python train.py --train_examples=42238 --fused_qkv=true --muon_scale="original" --nesterov=true --lr_schedule="cosine" --warmup_steps=200 --adamw_weight_decay_other_params=0.05
Rows from block 8, named by matrix and row number. Rows with one number belong to one attention dimension. Each number is 50 + 15 x the weight over its row's rms, rounded and kept within 0 to 99. All counts start at 0. After the name is the row's rms in percent of the matrix's.
# v: attention query, key and value (stacked) (model.blocks.8.attn.qkv.weight, 432x160, the v third), inputs 0-159
# proj: attention output (model.blocks.8.attn.proj.weight, 160x144, transposed), outputs 0-159
v.120 090:47 74 46 50 58 53 29 48 31 50 47 29 88 34 61 32 51 52 43 70 31 46 79 28 75 69 37 47 49 48 52 67 69 32 44 31 25 61 52 62 56 61 67 44 49 17 65 63 65 59 58 30 59 38 92 27 36 43 40 35 53 16 39 41 54 43 48 61 45 50 45 30 84 41 55 52 51 45 57 50 09 65 43 49 33 43 26 51 42 34 21 49 41 50 26 58 37 70 55 47 50 47 70 22 31 55 46 50 50 49 50 49 34 50 75 46 49 62 37 46 32 41 50 48 31 45 60 60 66 60 62 67 65 72 62 25 44 38 57 61 44 71 42 49 48 51 52 21 55 61 65 56 33 33 68 19 79 58 79 54
proj.120 091:32 72 74 79 42 45 42 72 44 40 52 34 55 34 34 67 44 63 58 12 62 66 30 73 70 75 42 34 47 47 51 42 92 56 45 60 48 43 32 36 33 45 44 50 51 51 61 38 40 48 44 67 40 54 56 41 44 51 55 64 48 44 43 39 60 19 46 53 46 41 17 54 29 51 99 47 53 68 43 69 68 38 62 44 35 76 56 33 53 42 33 49 79 70 69 41 34 49 65 55 64 69 43 41 37 52 38 71 63 50 59 61 50 42 39 46 69 43 33 43 29 34 47 50 47 79 71 45 19 71 26 13 67 34 45 54 47 49 55 46 73 58 42 55 43 58 46 28 37 69 69 79 37 63 47 37 57 62 52 61
v.121 095:52 32 78 39 61 57 29 37 46 44 48 56 43 46 61 35 68 48 44 43 69 49 32 82 65 58 50 50 55 50 53 67 37 68 59 74 55 59 49 55 26 39 62 41 77 65 52 45 49 66 58 60 45 44 34 31 88 43 40 40 45 38 59 34 51 50 43 47 47 39 49 48 48 58 46 43 37 55 43 52 20 72 44 63 88 53 40 64 53 55 33 43 59 39 48 71 24 52 80 46 41 38 50 34 49 64 35 46 63 56 12 49 42 49 68 54 02 53 43 28 30 56 36 38 73 60 30 72 50 41 50 58 45 54 62 50 54 50 54 41 47 00 76 40 48 67 46 53 39 54 49 50 29 49 72 52 50 47 41 28
proj.121 110:45 38 72 21 40 58 76 39 51 55 38 45 45 56 46 53 50 38 51 34 45 74 50 31 62 40 25 36 54 65 53 40 49 73 45 21 24 47 33 48 65 56 49 36 37 38 23 55 62 57 44 61 44 56 32 24 71 50 49 46 46 50 35 60 70 63 55 33 57 43 71 44 58 39 70 65 32 68 79 61 30 32 49 49 60 45 62 51 24 41 56 41 52 50 37 46 76 27 43 28 60 53 55 64 61 47 53 49 60 64 35 27 59 86 57 60 67 43 69 47 28 62 78 69 40 30 55 25 59 41 16 57 52 37 64 33 48 82 67 57 26 88 63 27 53 64 62 85 49 67 40 35 53 80 53 30 48 64 59 44
v.122 107:16 65 44 38 60 55 37 73 55 60 47 30 69 80 48 85 37 45 39 57 65 49 43 35 12 52 43 48 41 52 39 52 72 65 47 55 28 61 64 42 32 73 54 55 69 56 60 56 53 46 34 24 60 41 77 67 45 33 33 73 65 40 68 26 37 61 55 48 46 43 86 58 51 54 58 57 62 33 27 44 71 50 40 63 43 64 40 83 33 75 57 56 36 32 20 44 23 61 70 68 38 48 66 50 63 65 57 54 57 45 47 52 35 52 59 34 19 44 62 40 62 36 74 48 53 49 48 48 62 47 55 61 75 52 62 50 40 47 41 54 27 60 45 59 45 65 18 51 38 35 42 23 56 34 77 38 37 25 83 58
proj.122 107:77 88 61 46 26 53 39 41 43 65 62 35 67 61 56 47 64 61 41 38 44 70 67 61 47 34 34 62 47 50 39 44 81 40 62 49 33 46 46 79 22 21 67 44 58 42 70 44 61 53 50 36 46 49 41 50 32 34 63 66 77 48 46 54 46 43 45 39 42 41 78 41 48 36 62 50 59 37 59 47 97 46 54 25 66 37 73 45 61 53 53 36 42 29 56 44 80 50 78 57 46 49 64 49 38 58 35 57 41 24 48 39 75 37 55 45 73 53 54 53 87 42 21 32 25 60 43 33 74 55 54 31 49 46 65 63 46 64 25 43 60 49 34 52 50 72 27 38 43 62 38 71 32 58 79 58 84 67 36 51
v.123 089:45 83 37 68 47 44 41 33 52 46 38 47 42 45 79 39 50 70 63 68 63 18 64 45 60 34 47 33 44 48 52 60 36 16 65 70 21 36 32 64 54 85 49 39 32 50 56 24 64 57 16 57 63 52 59 49 27 48 56 40 28 38 41 48 18 49 19 50 27 53 69 32 48 36 59 48 46 57 49 48 55 81 44 22 84 55 36 17 53 67 63 60 41 30 64 37 70 44 52 51 44 62 46 45 39 43 50 46 13 63 69 63 38 48 44 54 52 42 45 52 57 59 49 43 69 32 45 47 47 49 27 49 38 45 35 54 67 61 53 37 29 74 35 22 46 64 83 29 61 49 66 47 29 55 66 46 63 61 73 38
proj.123 088:40 66 49 30 58 39 24 48 41 48 53 47 99 54 58 42 45 44 47 30 47 54 28 47 30 39 62 43 58 32 51 56 77 52 61 41 63 73 71 33 67 23 72 43 48 49 98 60 35 44 40 64 39 51 83 37 41 49 52 43 34 65 41 31 28 43 61 57 25 48 36 46 43 60 71 56 51 59 42 40 72 23 54 68 87 49 53 58 70 55 41 72 48 54 39 49 41 78 71 52 69 64 58 36 47 43 65 55 65 46 33 57 73 30 38 65 54 44 59 57 63 62 29 34 84 40 59 38 41 75 53 42 63 58 35 55 30 45 81 23 38 43 44 57 56 68 71 52 54 48 40 48 48 45 52 59 27 48 67 73
v.124 093:63 32 49 37 20 53 79 45 51 41 41 65 29 76 30 56 35 67 48 36 56 88 51 50 42 43 48 69 58 45 48 41 46 20 53 61 58 32 35 28 32 49 56 46 26 56 55 57 69 32 47 71 39 61 57 56 49 51 40 04 32 59 23 59 54 52 68 41 51 56 32 74 70 61 57 58 50 59 34 53 43 21 25 51 59 37 65 59 53 55 61 27 58 73 66 61 62 53 39 39 73 45 57 43 64 54 34 56 51 31 56 60 33 51 48 48 52 34 45 56 45 40 58 61 49 40 58 37 48 64 45 90 60 41 40 64 53 48 63 40 72 99 53 43 47 51 33 49 68 58 24 38 51 46 16 62 31 56 41 40
proj.124 090:51 33 30 63 38 42 55 72 51 55 58 57 63 74 49 49 48 45 56 43 37 65 47 62 18 45 73 55 67 52 40 48 35 46 68 47 75 58 58 60 40 82 37 35 45 57 56 28 24 47 41 46 45 41 36 68 56 31 53 52 18 64 44 50 26 42 48 44 65 51 53 63 15 35 43 44 64 52 41 43 56 81 90 69 34 45 44 75 56 49 71 67 50 23 48 63 20 54 55 59 38 61 33 27 25 15 25 57 62 54 54 52 69 49 50 47 49 50 38 47 87 28 46 58 16 58 31 74 63 41 73 39 60 56 48 66 53 38 41 45 77 43 52 52 43 53 21 28 50 34 52 61 29 36 27 65 52 35 39 69
v.125 083:86 73 40 37 52 53 69 55 44 59 58 45 66 54 39 51 48 54 15 52 65 43 61 45 44 58 45 52 50 50 53 48 38 11 44 30 52 27 46 60 63 83 29 44 55 43 48 47 51 39 56 56 43 55 48 44 39 20 40 73 31 40 56 38 75 80 69 32 68 45 55 41 45 42 52 52 43 51 45 59 64 49 49 38 57 67 53 17 39 50 43 41 47 73 38 43 42 42 72 43 58 49 62 58 65 00 49 45 66 59 70 47 52 34 49 53 64 23 53 23 42 45 65 38 72 49 39 61 26 29 55 26 47 30 46 37 48 67 43 40 47 86 71 29 48 40 47 26 59 80 30 75 35 52 63 45 26 88 45 47
proj.125 091:61 36 47 73 63 56 48 67 65 49 54 49 47 56 43 32 70 58 64 55 76 33 47 36 50 66 93 59 63 47 66 71 34 42 62 44 42 64 49 61 48 35 55 43 48 58 71 44 33 36 47 57 27 35 99 56 55 35 28 80 27 56 51 53 56 48 30 62 58 56 48 56 39 59 81 34 51 51 59 44 87 40 31 66 38 37 39 69 61 60 56 49 81 61 60 58 39 63 51 43 62 73 24 30 32 45 57 55 45 51 45 59 18 64 41 55 73 62 35 41 71 32 42 31 66 44 52 41 42 22 40 52 70 17 44 62 57 50 53 64 45 16 53 55 47 24 58 67 51 21 61 80 40 52 44 58 39 42 72 61
v.126 087:68 45 62 34 57 48 32 67 42 66 49 43 75 44 37 64 73 50 48 61 48 56 13 80 32 62 72 59 99 46 48 58 55 67 29 28 79 53 30 59 50 14 55 53 59 47 41 47 36 45 56 44 73 42 59 53 77 28 52 67 75 58 54 44 15 58 48 41 48 49 48 32 29 25 55 65 53 41 47 50 42 52 56 58 73 52 20 48 55 28 47 61 58 75 32 65 57 51 59 42 66 38 48 57 36 25 40 25 67 53 38 42 72 44 61 47 53 53 51 50 70 63 32 57 26 71 60 64 38 75 47 59 69 48 63 38 37 59 43 36 55 47 45 54 50 78 47 83 34 36 62 55 37 24 70 50 64 47 30 62
proj.126 093:53 30 55 56 48 56 61 48 63 32 42 41 19 28 30 51 63 30 66 36 29 43 44 66 57 54 55 52 85 75 34 40 24 67 41 49 22 50 16 55 52 56 55 67 31 55 10 55 43 61 50 51 61 43 63 27 72 55 44 66 65 24 44 53 51 47 62 57 56 63 44 53 69 89 43 50 35 59 57 61 35 15 61 49 54 59 81 47 34 45 73 43 64 61 47 28 62 46 39 39 71 56 48 55 75 64 62 47 43 52 70 41 71 43 67 57 65 44 72 50 75 50 62 52 15 75 53 63 59 60 45 33 52 38 38 51 50 47 57 26 61 32 52 40 67 57 24 76 49 24 40 62 39 83 32 56 42 72 55 56
v.127 097:42 64 36 54 36 75 52 62 58 49 58 42 37 49 57 66 50 27 57 44 57 53 45 66 35 38 89 54 48 43 44 61 30 36 27 59 61 38 63 38 71 53 27 51 43 71 63 60 37 47 38 52 43 27 29 60 20 57 49 68 28 56 42 48 45 61 83 49 62 48 48 67 24 45 50 32 43 62 40 40 77 44 18 81 44 67 44 47 54 46 24 55 41 61 38 42 65 42 60 49 70 23 27 56 73 41 32 52 76 55 56 57 73 68 50 63 46 51 38 38 31 64 32 76 43 64 54 52 52 61 70 51 32 53 44 53 75 66 13 27 28 36 36 52 24 36 23 58 43 45 60 64 60 58 70 85 30 61 71 31
proj.127 094:24 56 40 46 70 48 45 52 53 58 27 53 56 48 32 35 51 57 61 67 42 29 69 52 42 43 72 31 51 53 49 50 23 33 56 60 44 44 39 47 86 47 78 36 43 65 36 31 50 39 52 27 68 41 61 84 37 34 42 38 28 08 29 42 39 67 22 40 49 62 89 40 57 56 46 81 55 32 44 42 80 42 32 58 39 32 36 48 50 39 74 36 66 78 45 51 50 33 49 32 59 08 52 46 40 61 53 55 49 57 47 46 51 68 49 57 32 48 47 54 47 61 40 21 42 50 70 40 43 49 32 60 30 32 45 54 43 74 51 40 33 03 34 31 46 50 67 66 51 27 25 63 50 50 54 67 54 58 56 43
v.128 101:77 58 59 54 64 61 61 43 67 56 44 70 50 38 44 72 68 47 66 33 47 54 83 53 62 43 74 66 75 59 53 60 50 52 52 53 41 51 51 28 84 56 46 57 43 39 62 50 38 41 42 53 65 60 49 68 08 65 38 45 05 42 50 51 61 59 35 60 70 47 57 52 57 17 43 46 59 49 34 49 69 55 29 61 00 71 47 47 54 43 70 58 28 64 28 60 42 75 51 65 27 39 41 57 43 69 50 51 72 56 28 44 58 51 55 45 65 53 53 33 20 39 41 53 38 18 48 53 66 51 73 63 95 54 62 53 54 44 50 45 62 27 54 49 33 48 47 44 62 68 68 43 37 67 38 93 40 57 50 54
proj.128 093:50 79 44 70 39 28 55 48 58 45 63 47 60 14 39 43 38 61 49 73 57 49 60 64 74 56 63 61 40 58 46 46 51 64 44 62 61 47 56 77 87 58 62 56 59 27 42 63 52 60 63 61 38 43 42 81 66 46 46 72 21 36 39 39 61 79 46 51 46 46 52 56 47 68 04 63 60 46 70 38 71 62 62 72 09 51 45 31 43 33 59 54 69 90 42 40 54 55 65 64 53 50 33 50 14 44 35 46 33 49 50 36 19 56 52 54 29 51 61 44 25 57 55 51 45 37 56 66 30 41 16 58 52 66 35 73 41 71 59 64 75 32 58 58 46 44 63 38 48 55 51 51 46 27 24 54 30 50 71 47
v.129 102:71 50 53 38 61 42 53 57 47 40 53 47 50 52 36 54 46 49 48 68 65 29 86 67 41 27 61 50 89 38 37 73 47 68 43 48 46 57 66 66 42 14 52 66 67 45 41 28 57 56 91 36 49 59 63 66 56 52 34 34 42 61 67 39 37 64 44 42 28 55 43 25 71 20 41 50 47 50 18 49 59 58 44 54 62 67 30 21 34 54 33 76 46 44 57 39 46 60 52 67 34 35 40 42 77 59 49 24 58 63 45 50 67 57 70 55 99 43 61 50 42 37 62 47 31 57 44 63 06 44 27 58 76 35 44 39 36 47 43 52 58 72 34 41 46 52 38 53 59 36 62 46 52 44 85 61 30 54 62 61
proj.129 097:53 52 69 44 41 36 49 60 38 41 61 60 45 60 53 66 69 55 51 32 54 37 45 42 53 44 42 51 75 48 41 33 41 57 32 38 64 48 26 41 23 59 78 82 40 45 49 61 51 32 43 58 55 55 36 74 18 49 46 52 32 58 49 71 47 62 60 59 24 50 35 55 48 99 33 44 39 41 57 20 69 26 34 82 28 64 31 38 57 39 53 17 71 59 37 54 46 62 77 44 53 50 35 50 45 52 41 46 62 39 64 59 41 26 58 46 75 55 45 50 64 27 55 35 34 39 32 84 89 62 74 58 46 37 59 43 50 72 46 49 61 54 44 69 68 46 53 73 51 31 34 63 49 64 63 53 14 57 55 42
v.130 097:46 64 44 49 73 58 22 44 54 30 31 39 46 47 28 80 53 40 67 48 61 42 83 56 37 34 53 44 79 26 46 60 48 49 41 50 43 27 30 73 63 62 30 44 60 42 29 42 35 41 50 75 44 64 42 55 28 50 68 64 58 52 61 49 99 82 56 63 70 49 44 50 45 63 51 42 42 44 73 39 49 51 31 35 02 62 65 78 45 83 40 65 48 52 50 38 46 47 90 64 59 41 31 61 68 44 32 45 77 60 55 55 86 59 51 52 54 42 32 54 35 41 39 67 60 45 29 46 62 54 38 55 65 46 68 50 58 29 46 52 57 58 47 60 31 58 45 31 39 24 44 43 49 45 66 68 60 45 65 57
proj.130 095:39 66 42 81 21 47 61 46 54 54 65 52 46 32 38 42 47 67 37 21 65 60 71 48 60 57 30 58 56 44 64 52 43 54 58 44 43 56 49 73 73 30 27 33 42 61 44 70 41 46 81 74 62 43 52 53 37 53 26 57 72 20 59 78 86 73 50 62 54 38 44 41 24 22 45 63 55 44 65 54 91 79 39 76 60 50 33 52 39 54 54 48 17 63 70 60 52 56 41 32 43 48 66 55 12 26 61 55 75 49 36 34 21 32 44 56 62 44 44 58 33 42 48 35 45 60 44 64 39 37 51 69 45 32 58 46 45 70 23 62 45 35 34 39 49 54 52 64 45 73 46 62 41 54 57 79 71 41 68 46
v.131 103:46 46 69 22 64 41 35 76 34 37 48 47 66 74 45 36 35 49 77 60 67 41 55 61 49 49 67 65 56 35 58 76 34 41 32 42 62 46 60 38 29 39 46 52 52 44 40 66 69 48 51 36 57 24 78 36 54 31 65 51 19 62 48 26 58 47 66 59 55 68 50 63 61 65 43 53 37 63 43 54 64 52 23 65 74 68 36 38 51 56 43 44 45 71 59 58 85 58 90 59 68 45 26 58 52 51 18 41 57 33 15 69 47 59 65 74 24 39 46 71 45 53 43 51 64 74 44 67 40 51 73 90 43 23 47 45 52 49 61 41 31 59 35 57 34 54 37 59 43 76 30 39 59 55 59 79 43 67 40 41
proj.131 109:58 44 45 38 44 78 45 63 55 39 28 47 76 63 36 52 67 54 32 44 40 65 54 42 62 45 26 34 43 51 40 35 23 46 39 39 42 54 27 43 49 62 41 41 44 68 43 36 44 46 24 38 59 33 45 33 60 32 47 41 37 22 49 29 53 51 47 57 80 45 58 47 21 36 41 48 72 44 51 38 68 17 72 75 56 39 43 37 40 29 85 50 71 35 30 40 32 36 60 31 49 47 45 35 56 39 40 56 56 46 58 41 74 48 39 49 68 50 59 74 75 37 39 42 27 54 53 53 70 62 03 26 57 40 26 56 51 68 56 39 33 35 53 25 62 35 44 70 30 19 36 84 42 63 37 68 37 49 73 34
v.132 107:24 49 47 36 51 21 61 29 64 57 48 37 40 46 21 41 45 46 45 99 42 58 63 66 42 16 55 62 37 42 35 54 52 53 54 50 38 56 54 43 62 57 42 50 40 27 37 35 55 43 84 47 32 30 80 48 48 50 33 42 34 40 35 35 62 67 46 52 55 46 47 44 83 49 55 15 56 24 51 67 54 60 16 41 26 71 49 26 30 42 22 51 70 34 50 61 40 40 69 54 44 35 39 14 58 62 60 60 69 35 38 61 44 48 47 54 61 61 39 49 55 45 59 46 37 58 62 34 47 56 43 67 50 44 73 49 53 32 41 31 44 59 38 33 57 53 19 34 55 78 27 82 46 57 36 56 35 55 89 45
proj.132 108:25 50 33 69 41 50 42 63 60 61 50 52 43 60 53 53 61 35 45 35 57 73 59 30 40 43 31 32 35 61 56 27 60 43 57 69 41 13 75 51 47 43 70 40 49 48 38 44 46 37 21 55 64 37 60 55 22 43 40 61 51 45 44 41 34 43 61 54 40 36 37 65 51 42 62 54 59 50 41 41 83 38 38 96 27 40 07 22 43 37 46 46 64 41 49 61 33 56 65 32 44 64 34 45 16 74 48 56 78 54 76 59 57 63 53 51 46 50 44 49 77 36 28 38 38 58 67 59 58 47 29 45 80 49 44 36 48 62 30 67 19 55 37 58 58 42 10 50 67 66 47 53 48 76 36 38 28 39 24 37
v.133 107:52 36 55 50 60 38 48 64 81 67 55 44 27 28 69 54 45 60 56 33 51 62 43 55 45 43 71 54 60 70 63 09 41 53 55 65 68 37 41 50 45 31 73 43 51 62 54 55 65 68 53 39 40 66 84 57 63 29 47 48 71 28 54 53 64 39 34 42 26 61 49 37 65 34 45 44 68 48 64 78 56 29 60 47 67 38 54 15 45 34 50 74 58 75 36 42 19 36 48 52 60 59 66 45 00 41 39 58 43 56 72 59 37 30 41 37 56 62 80 46 59 44 43 47 57 62 63 62 40 40 31 67 33 31 20 52 41 63 61 56 54 64 57 75 53 64 72 69 38 48 61 63 47 48 08 45 21 42 39 42
proj.133 099:70 37 47 57 70 69 72 68 40 36 50 39 74 42 41 27 63 60 47 55 64 65 35 39 56 47 56 58 53 46 48 71 49 60 75 58 52 61 54 51 42 88 55 59 46 77 83 61 48 51 39 52 23 56 51 31 52 58 32 38 63 33 48 57 59 38 59 36 18 49 25 42 57 67 46 37 42 53 56 49 41 40 57 59 53 45 28 31 54 41 84 43 47 32 63 42 31 60 34 59 65 62 30 60 65 57 11 79 33 49 61 46 19 47 40 45 61 57 18 42 86 28 49 61 44 60 50 65 57 35 84 23 50 43 62 45 36 47 54 47 65 77 48 47 47 55 37 85 73 32 89 35 43 45 34 63 31 54 56 43
v.134 097:55 56 57 43 27 31 57 58 65 72 60 49 50 45 26 34 63 55 99 29 41 30 62 43 46 33 37 60 40 58 14 57 60 56 45 72 65 42 79 64 45 39 38 48 51 46 23 71 25 53 55 67 49 46 58 27 16 67 52 51 31 51 38 58 47 45 51 32 54 49 58 46 55 22 65 39 40 34 49 63 53 33 56 57 43 20 49 61 52 24 32 80 57 66 61 48 41 56 17 56 47 26 57 30 56 35 37 52 49 55 61 34 24 36 43 46 33 66 41 32 39 52 41 54 39 56 51 27 73 75 44 49 41 28 48 27 54 60 27 62 68 57 49 34 60 46 12 36 39 46 51 77 51 63 57 84 48 48 56 54
proj.134 084:44 47 55 47 62 67 42 99 53 40 36 35 42 46 52 51 30 48 18 39 62 70 44 55 38 51 44 51 35 50 42 47 54 51 29 58 52 19 42 40 63 78 69 40 72 73 39 31 85 60 59 61 19 47 67 28 50 42 45 50 36 41 64 63 39 46 55 51 80 46 38 39 58 54 52 41 61 58 52 37 60 67 40 50 43 35 34 35 50 54 71 41 71 76 55 58 52 65 59 63 39 18 36 54 36 64 54 20 28 41 48 62 50 84 47 41 21 68 45 37 38 57 74 36 53 32 63 80 45 54 58 63 60 50 37 38 45 68 40 74 62 23 48 56 44 64 35 70 69 39 63 22 34 54 34 83 64 31 35 46
v.135 096:67 47 48 41 60 44 30 57 78 62 56 35 23 47 76 42 52 45 59 56 40 80 80 42 64 43 65 57 64 49 52 34 19 55 48 51 53 56 55 51 21 52 30 56 43 64 29 39 67 63 33 43 48 20 65 65 24 44 83 69 51 42 60 50 57 27 58 51 53 33 58 62 68 50 42 68 69 64 64 73 64 42 35 54 70 44 71 27 50 51 30 33 81 21 75 56 57 30 39 41 43 76 45 53 59 60 64 59 27 55 35 43 56 56 47 40 23 55 63 77 47 27 58 37 75 34 44 18 57 36 38 53 09 56 56 47 65 44 61 35 42 63 39 60 55 39 55 43 27 52 29 27 46 68 60 64 30 40 43 56
proj.135 086:66 66 61 41 50 44 53 59 63 55 22 28 73 62 44 48 62 38 49 69 60 77 65 36 44 25 38 28 60 39 53 69 61 44 51 66 81 55 48 51 27 64 31 43 53 48 68 50 46 48 53 51 40 57 40 81 27 40 41 48 55 42 40 33 53 57 48 54 68 37 40 34 43 50 36 62 44 56 47 58 86 63 42 64 73 27 05 43 45 67 27 45 23 26 15 72 59 49 78 63 60 68 57 49 18 33 39 60 76 52 45 54 72 70 22 47 57 71 65 76 68 27 54 66 65 11 45 54 41 54 56 30 37 54 53 43 33 58 64 36 33 68 49 64 44 57 34 41 58 63 30 49 51 51 40 40 71 53 53 43
v.136 095:24 48 55 60 61 41 54 22 46 42 65 29 76 35 30 57 53 57 49 68 69 37 55 43 48 67 36 63 41 59 46 54 32 43 51 44 63 40 60 52 27 79 44 39 53 53 85 45 60 53 45 15 53 44 90 44 98 56 52 61 60 50 27 50 69 67 72 59 59 36 52 42 57 08 54 79 40 39 53 57 26 69 46 62 50 50 60 02 51 61 53 42 37 50 39 14 58 62 77 53 43 25 70 50 56 20 31 41 59 43 50 48 48 63 43 45 52 51 37 66 74 42 47 58 35 55 61 40 26 43 66 51 52 48 47 29 40 60 34 50 32 71 45 42 53 67 54 63 47 46 43 36 60 42 25 81 50 49 52 66
proj.136 099:44 52 52 31 36 63 56 29 38 45 39 62 78 31 43 30 63 55 42 16 34 74 43 31 46 71 49 53 53 40 35 44 59 44 66 52 42 40 36 61 39 55 40 39 64 67 54 91 37 59 47 40 45 52 59 45 84 49 38 45 56 45 62 34 65 58 67 49 57 16 38 38 56 72 63 21 72 35 46 58 81 26 59 67 41 58 51 39 57 45 47 53 63 35 68 59 15 51 38 20 53 53 34 42 04 46 51 52 47 34 51 51 26 57 53 45 54 40 37 47 86 52 46 42 45 67 67 32 40 38 08 29 78 63 58 85 46 49 36 59 48 52 44 60 60 60 66 53 46 42 45 70 32 56 51 78 29 48 39 41
v.137 103:63 78 25 42 42 82 44 56 52 55 49 34 55 48 68 32 69 39 90 43 34 28 63 56 50 66 41 57 18 72 56 43 61 62 54 52 54 50 64 64 51 59 39 48 49 63 55 48 20 55 04 54 54 17 33 38 46 50 48 49 73 51 44 42 51 36 34 46 53 49 83 59 22 39 48 74 65 61 48 40 31 62 65 25 59 49 52 51 49 57 61 67 42 50 51 53 59 39 53 36 50 62 55 54 20 34 43 54 53 40 41 35 40 56 56 27 00 48 62 48 61 69 45 47 52 25 47 66 77 68 48 48 45 47 45 49 52 53 46 34 26 37 33 53 73 57 70 27 55 51 58 44 57 38 83 22 50 40 57 55
proj.137 105:76 74 52 43 67 62 47 79 65 44 38 49 45 35 39 46 30 64 48 48 59 68 46 54 68 60 40 52 37 32 62 62 83 49 16 46 53 44 34 52 48 20 49 49 52 31 39 43 53 46 64 55 51 56 68 27 27 49 59 43 64 52 51 65 45 50 44 42 48 48 53 41 68 51 34 42 32 59 49 73 54 50 40 25 81 50 99 65 57 60 48 60 39 66 48 37 55 58 35 40 52 46 71 44 76 33 57 41 41 39 40 58 50 47 49 50 20 52 44 44 63 93 52 61 72 14 51 11 11 60 14 56 45 41 43 58 62 65 40 46 40 39 39 49 45 60 76 55 53 60 48 34 49 67 65 61 95 60 52 32
v.138 109:52 45 66 50 44 18 40 99 46 36 35 57 34 50 47 38 62 34 68 56 42 62 65 36 38 36 60 79 72 56 70 69 59 57 58 61 72 42 63 40 63 47 49 59 57 47 30 67 65 51 40 76 53 51 24 44 47 51 47 57 72 61 59 57 36 81 50 58 44 47 38 33 28 46 50 55 57 36 61 42 53 53 31 32 61 56 57 46 40 52 57 65 67 62 40 39 64 61 33 24 52 50 46 30 26 64 17 63 55 42 72 35 72 35 55 49 70 65 74 50 29 24 63 54 82 55 43 25 20 22 52 61 17 66 53 44 43 54 44 70 50 58 67 51 61 80 72 30 33 57 49 50 42 49 66 68 22 30 50 63
proj.138 106:36 73 58 50 80 39 54 61 49 42 46 54 41 44 46 82 53 68 40 62 56 51 74 46 34 43 73 59 59 54 76 60 29 39 59 61 29 51 42 41 77 41 73 58 62 76 31 59 31 61 69 71 45 36 51 62 53 56 34 34 88 42 54 37 56 49 56 54 32 48 33 55 25 71 52 60 43 37 79 55 31 50 58 64 76 51 27 70 45 25 89 34 57 48 42 66 22 39 47 50 57 36 47 20 80 03 34 54 39 49 39 53 51 67 47 56 65 40 41 41 38 29 59 46 60 36 64 51 67 45 58 55 17 64 25 45 43 52 44 57 17 34 61 42 43 33 68 42 48 43 54 22 52 40 37 58 46 56 30 49
v.139 100:39 49 67 65 51 61 39 27 49 67 38 50 63 35 47 65 50 38 76 54 48 34 45 54 45 55 40 53 49 38 15 66 54 46 64 46 50 74 48 72 66 52 63 54 65 51 67 78 69 52 81 27 36 67 62 43 43 46 47 33 49 57 51 40 30 41 40 52 32 49 29 40 42 57 54 55 39 57 42 50 68 58 56 79 50 53 54 32 27 60 43 59 70 20 48 68 80 61 39 63 52 36 55 49 43 61 48 44 70 46 84 54 55 95 38 41 84 54 57 44 61 44 69 51 24 66 73 84 38 66 68 49 53 65 73 49 52 36 38 54 72 22 44 64 31 46 06 71 55 40 56 46 56 55 88 36 58 59 37 36
proj.139 101:13 34 58 47 42 29 45 32 40 56 54 55 50 62 42 68 41 55 22 62 64 00 62 54 57 70 21 16 54 46 44 50 45 46 49 60 57 36 53 36 69 52 68 64 57 43 62 42 35 35 41 45 55 39 27 58 40 38 43 47 42 59 52 36 47 50 71 42 12 52 76 41 46 61 52 53 41 36 51 41 52 24 19 09 41 68 31 52 62 62 45 17 56 52 55 47 42 46 59 58 57 42 61 70 60 79 56 35 58 37 42 43 51 42 79 44 48 51 32 56 21 38 41 33 49 86 73 64 76 61 42 22 36 39 33 59 59 53 48 28 77 60 28 54 60 60 44 32 49 57 40 41 26 57 72 46 34 50 59 46
v.140 102:56 42 44 72 57 24 21 80 74 31 57 34 24 26 41 75 42 63 53 70 55 36 52 27 62 44 49 28 78 59 65 21 27 65 47 37 44 54 41 62 22 66 55 50 37 63 36 38 59 36 65 43 52 52 53 42 52 45 44 53 69 52 28 39 46 63 63 41 34 60 32 67 86 50 48 45 67 34 73 59 76 52 40 44 36 49 41 77 51 81 44 46 45 58 60 51 39 41 43 59 79 43 65 56 30 37 90 34 51 50 38 68 37 42 49 68 88 72 54 35 36 36 59 45 44 54 34 24 53 54 38 30 62 44 41 61 32 45 53 52 48 36 43 43 61 44 74 30 37 20 28 35 45 44 39 41 54 36 69 35
proj.140 093:57 79 26 45 52 51 51 54 61 40 44 64 39 29 41 52 56 56 48 38 50 37 42 57 83 35 61 59 40 56 48 52 36 57 66 60 31 62 99 66 34 45 27 40 47 41 63 61 36 57 58 44 47 57 19 46 49 60 65 56 74 43 42 48 49 50 33 54 46 39 06 39 42 41 53 56 38 36 40 04 66 57 60 24 61 67 32 28 38 50 55 55 36 39 61 41 55 66 54 32 46 55 45 38 50 61 64 55 49 61 77 36 55 41 57 56 62 39 53 40 42 42 62 59 79 43 32 71 72 47 74 48 60 47 43 52 50 63 48 23 22 86 55 60 45 41 42 44 47 99 63 15 48 25 64 74 69 41 43 65
v.141 098:51 35 76 47 66 71 71 33 32 44 60 46 62 63 65 34 34 63 64 52 48 50 71 61 77 61 34 57 38 46 35 40 37 60 30 36 40 48 85 48 50 71 65 48 43 48 60 61 58 81 72 69 55 43 31 36 67 42 50 52 30 57 44 40 67 52 38 49 37 60 49 57 83 80 28 77 54 68 44 61 27 68 27 68 74 45 25 38 73 42 61 48 54 54 63 53 49 47 75 28 50 34 51 47 75 79 39 57 29 56 37 53 38 67 40 62 65 44 48 77 40 63 52 62 28 44 53 70 68 50 61 43 62 38 53 61 34 36 73 68 17 25 37 63 47 45 51 36 73 61 45 47 41 28 52 59 70 45 10 40
proj.141 094:66 36 72 24 53 43 36 60 38 60 48 58 54 68 69 75 41 43 51 46 55 42 50 36 48 54 56 51 59 47 61 45 81 48 35 41 53 65 42 52 57 52 58 43 60 45 44 28 42 50 42 75 35 33 16 34 72 31 48 46 21 73 63 43 70 84 66 56 56 59 65 47 15 22 44 47 77 56 35 45 27 47 54 48 18 48 40 30 61 59 50 36 45 37 55 58 30 49 53 47 30 41 76 00 11 52 37 56 42 64 63 57 42 52 69 34 51 52 44 54 53 86 75 52 42 62 60 36 27 46 16 73 59 79 39 37 58 56 55 40 22 68 52 39 48 81 55 45 53 58 51 31 51 49 51 54 49 46 62 53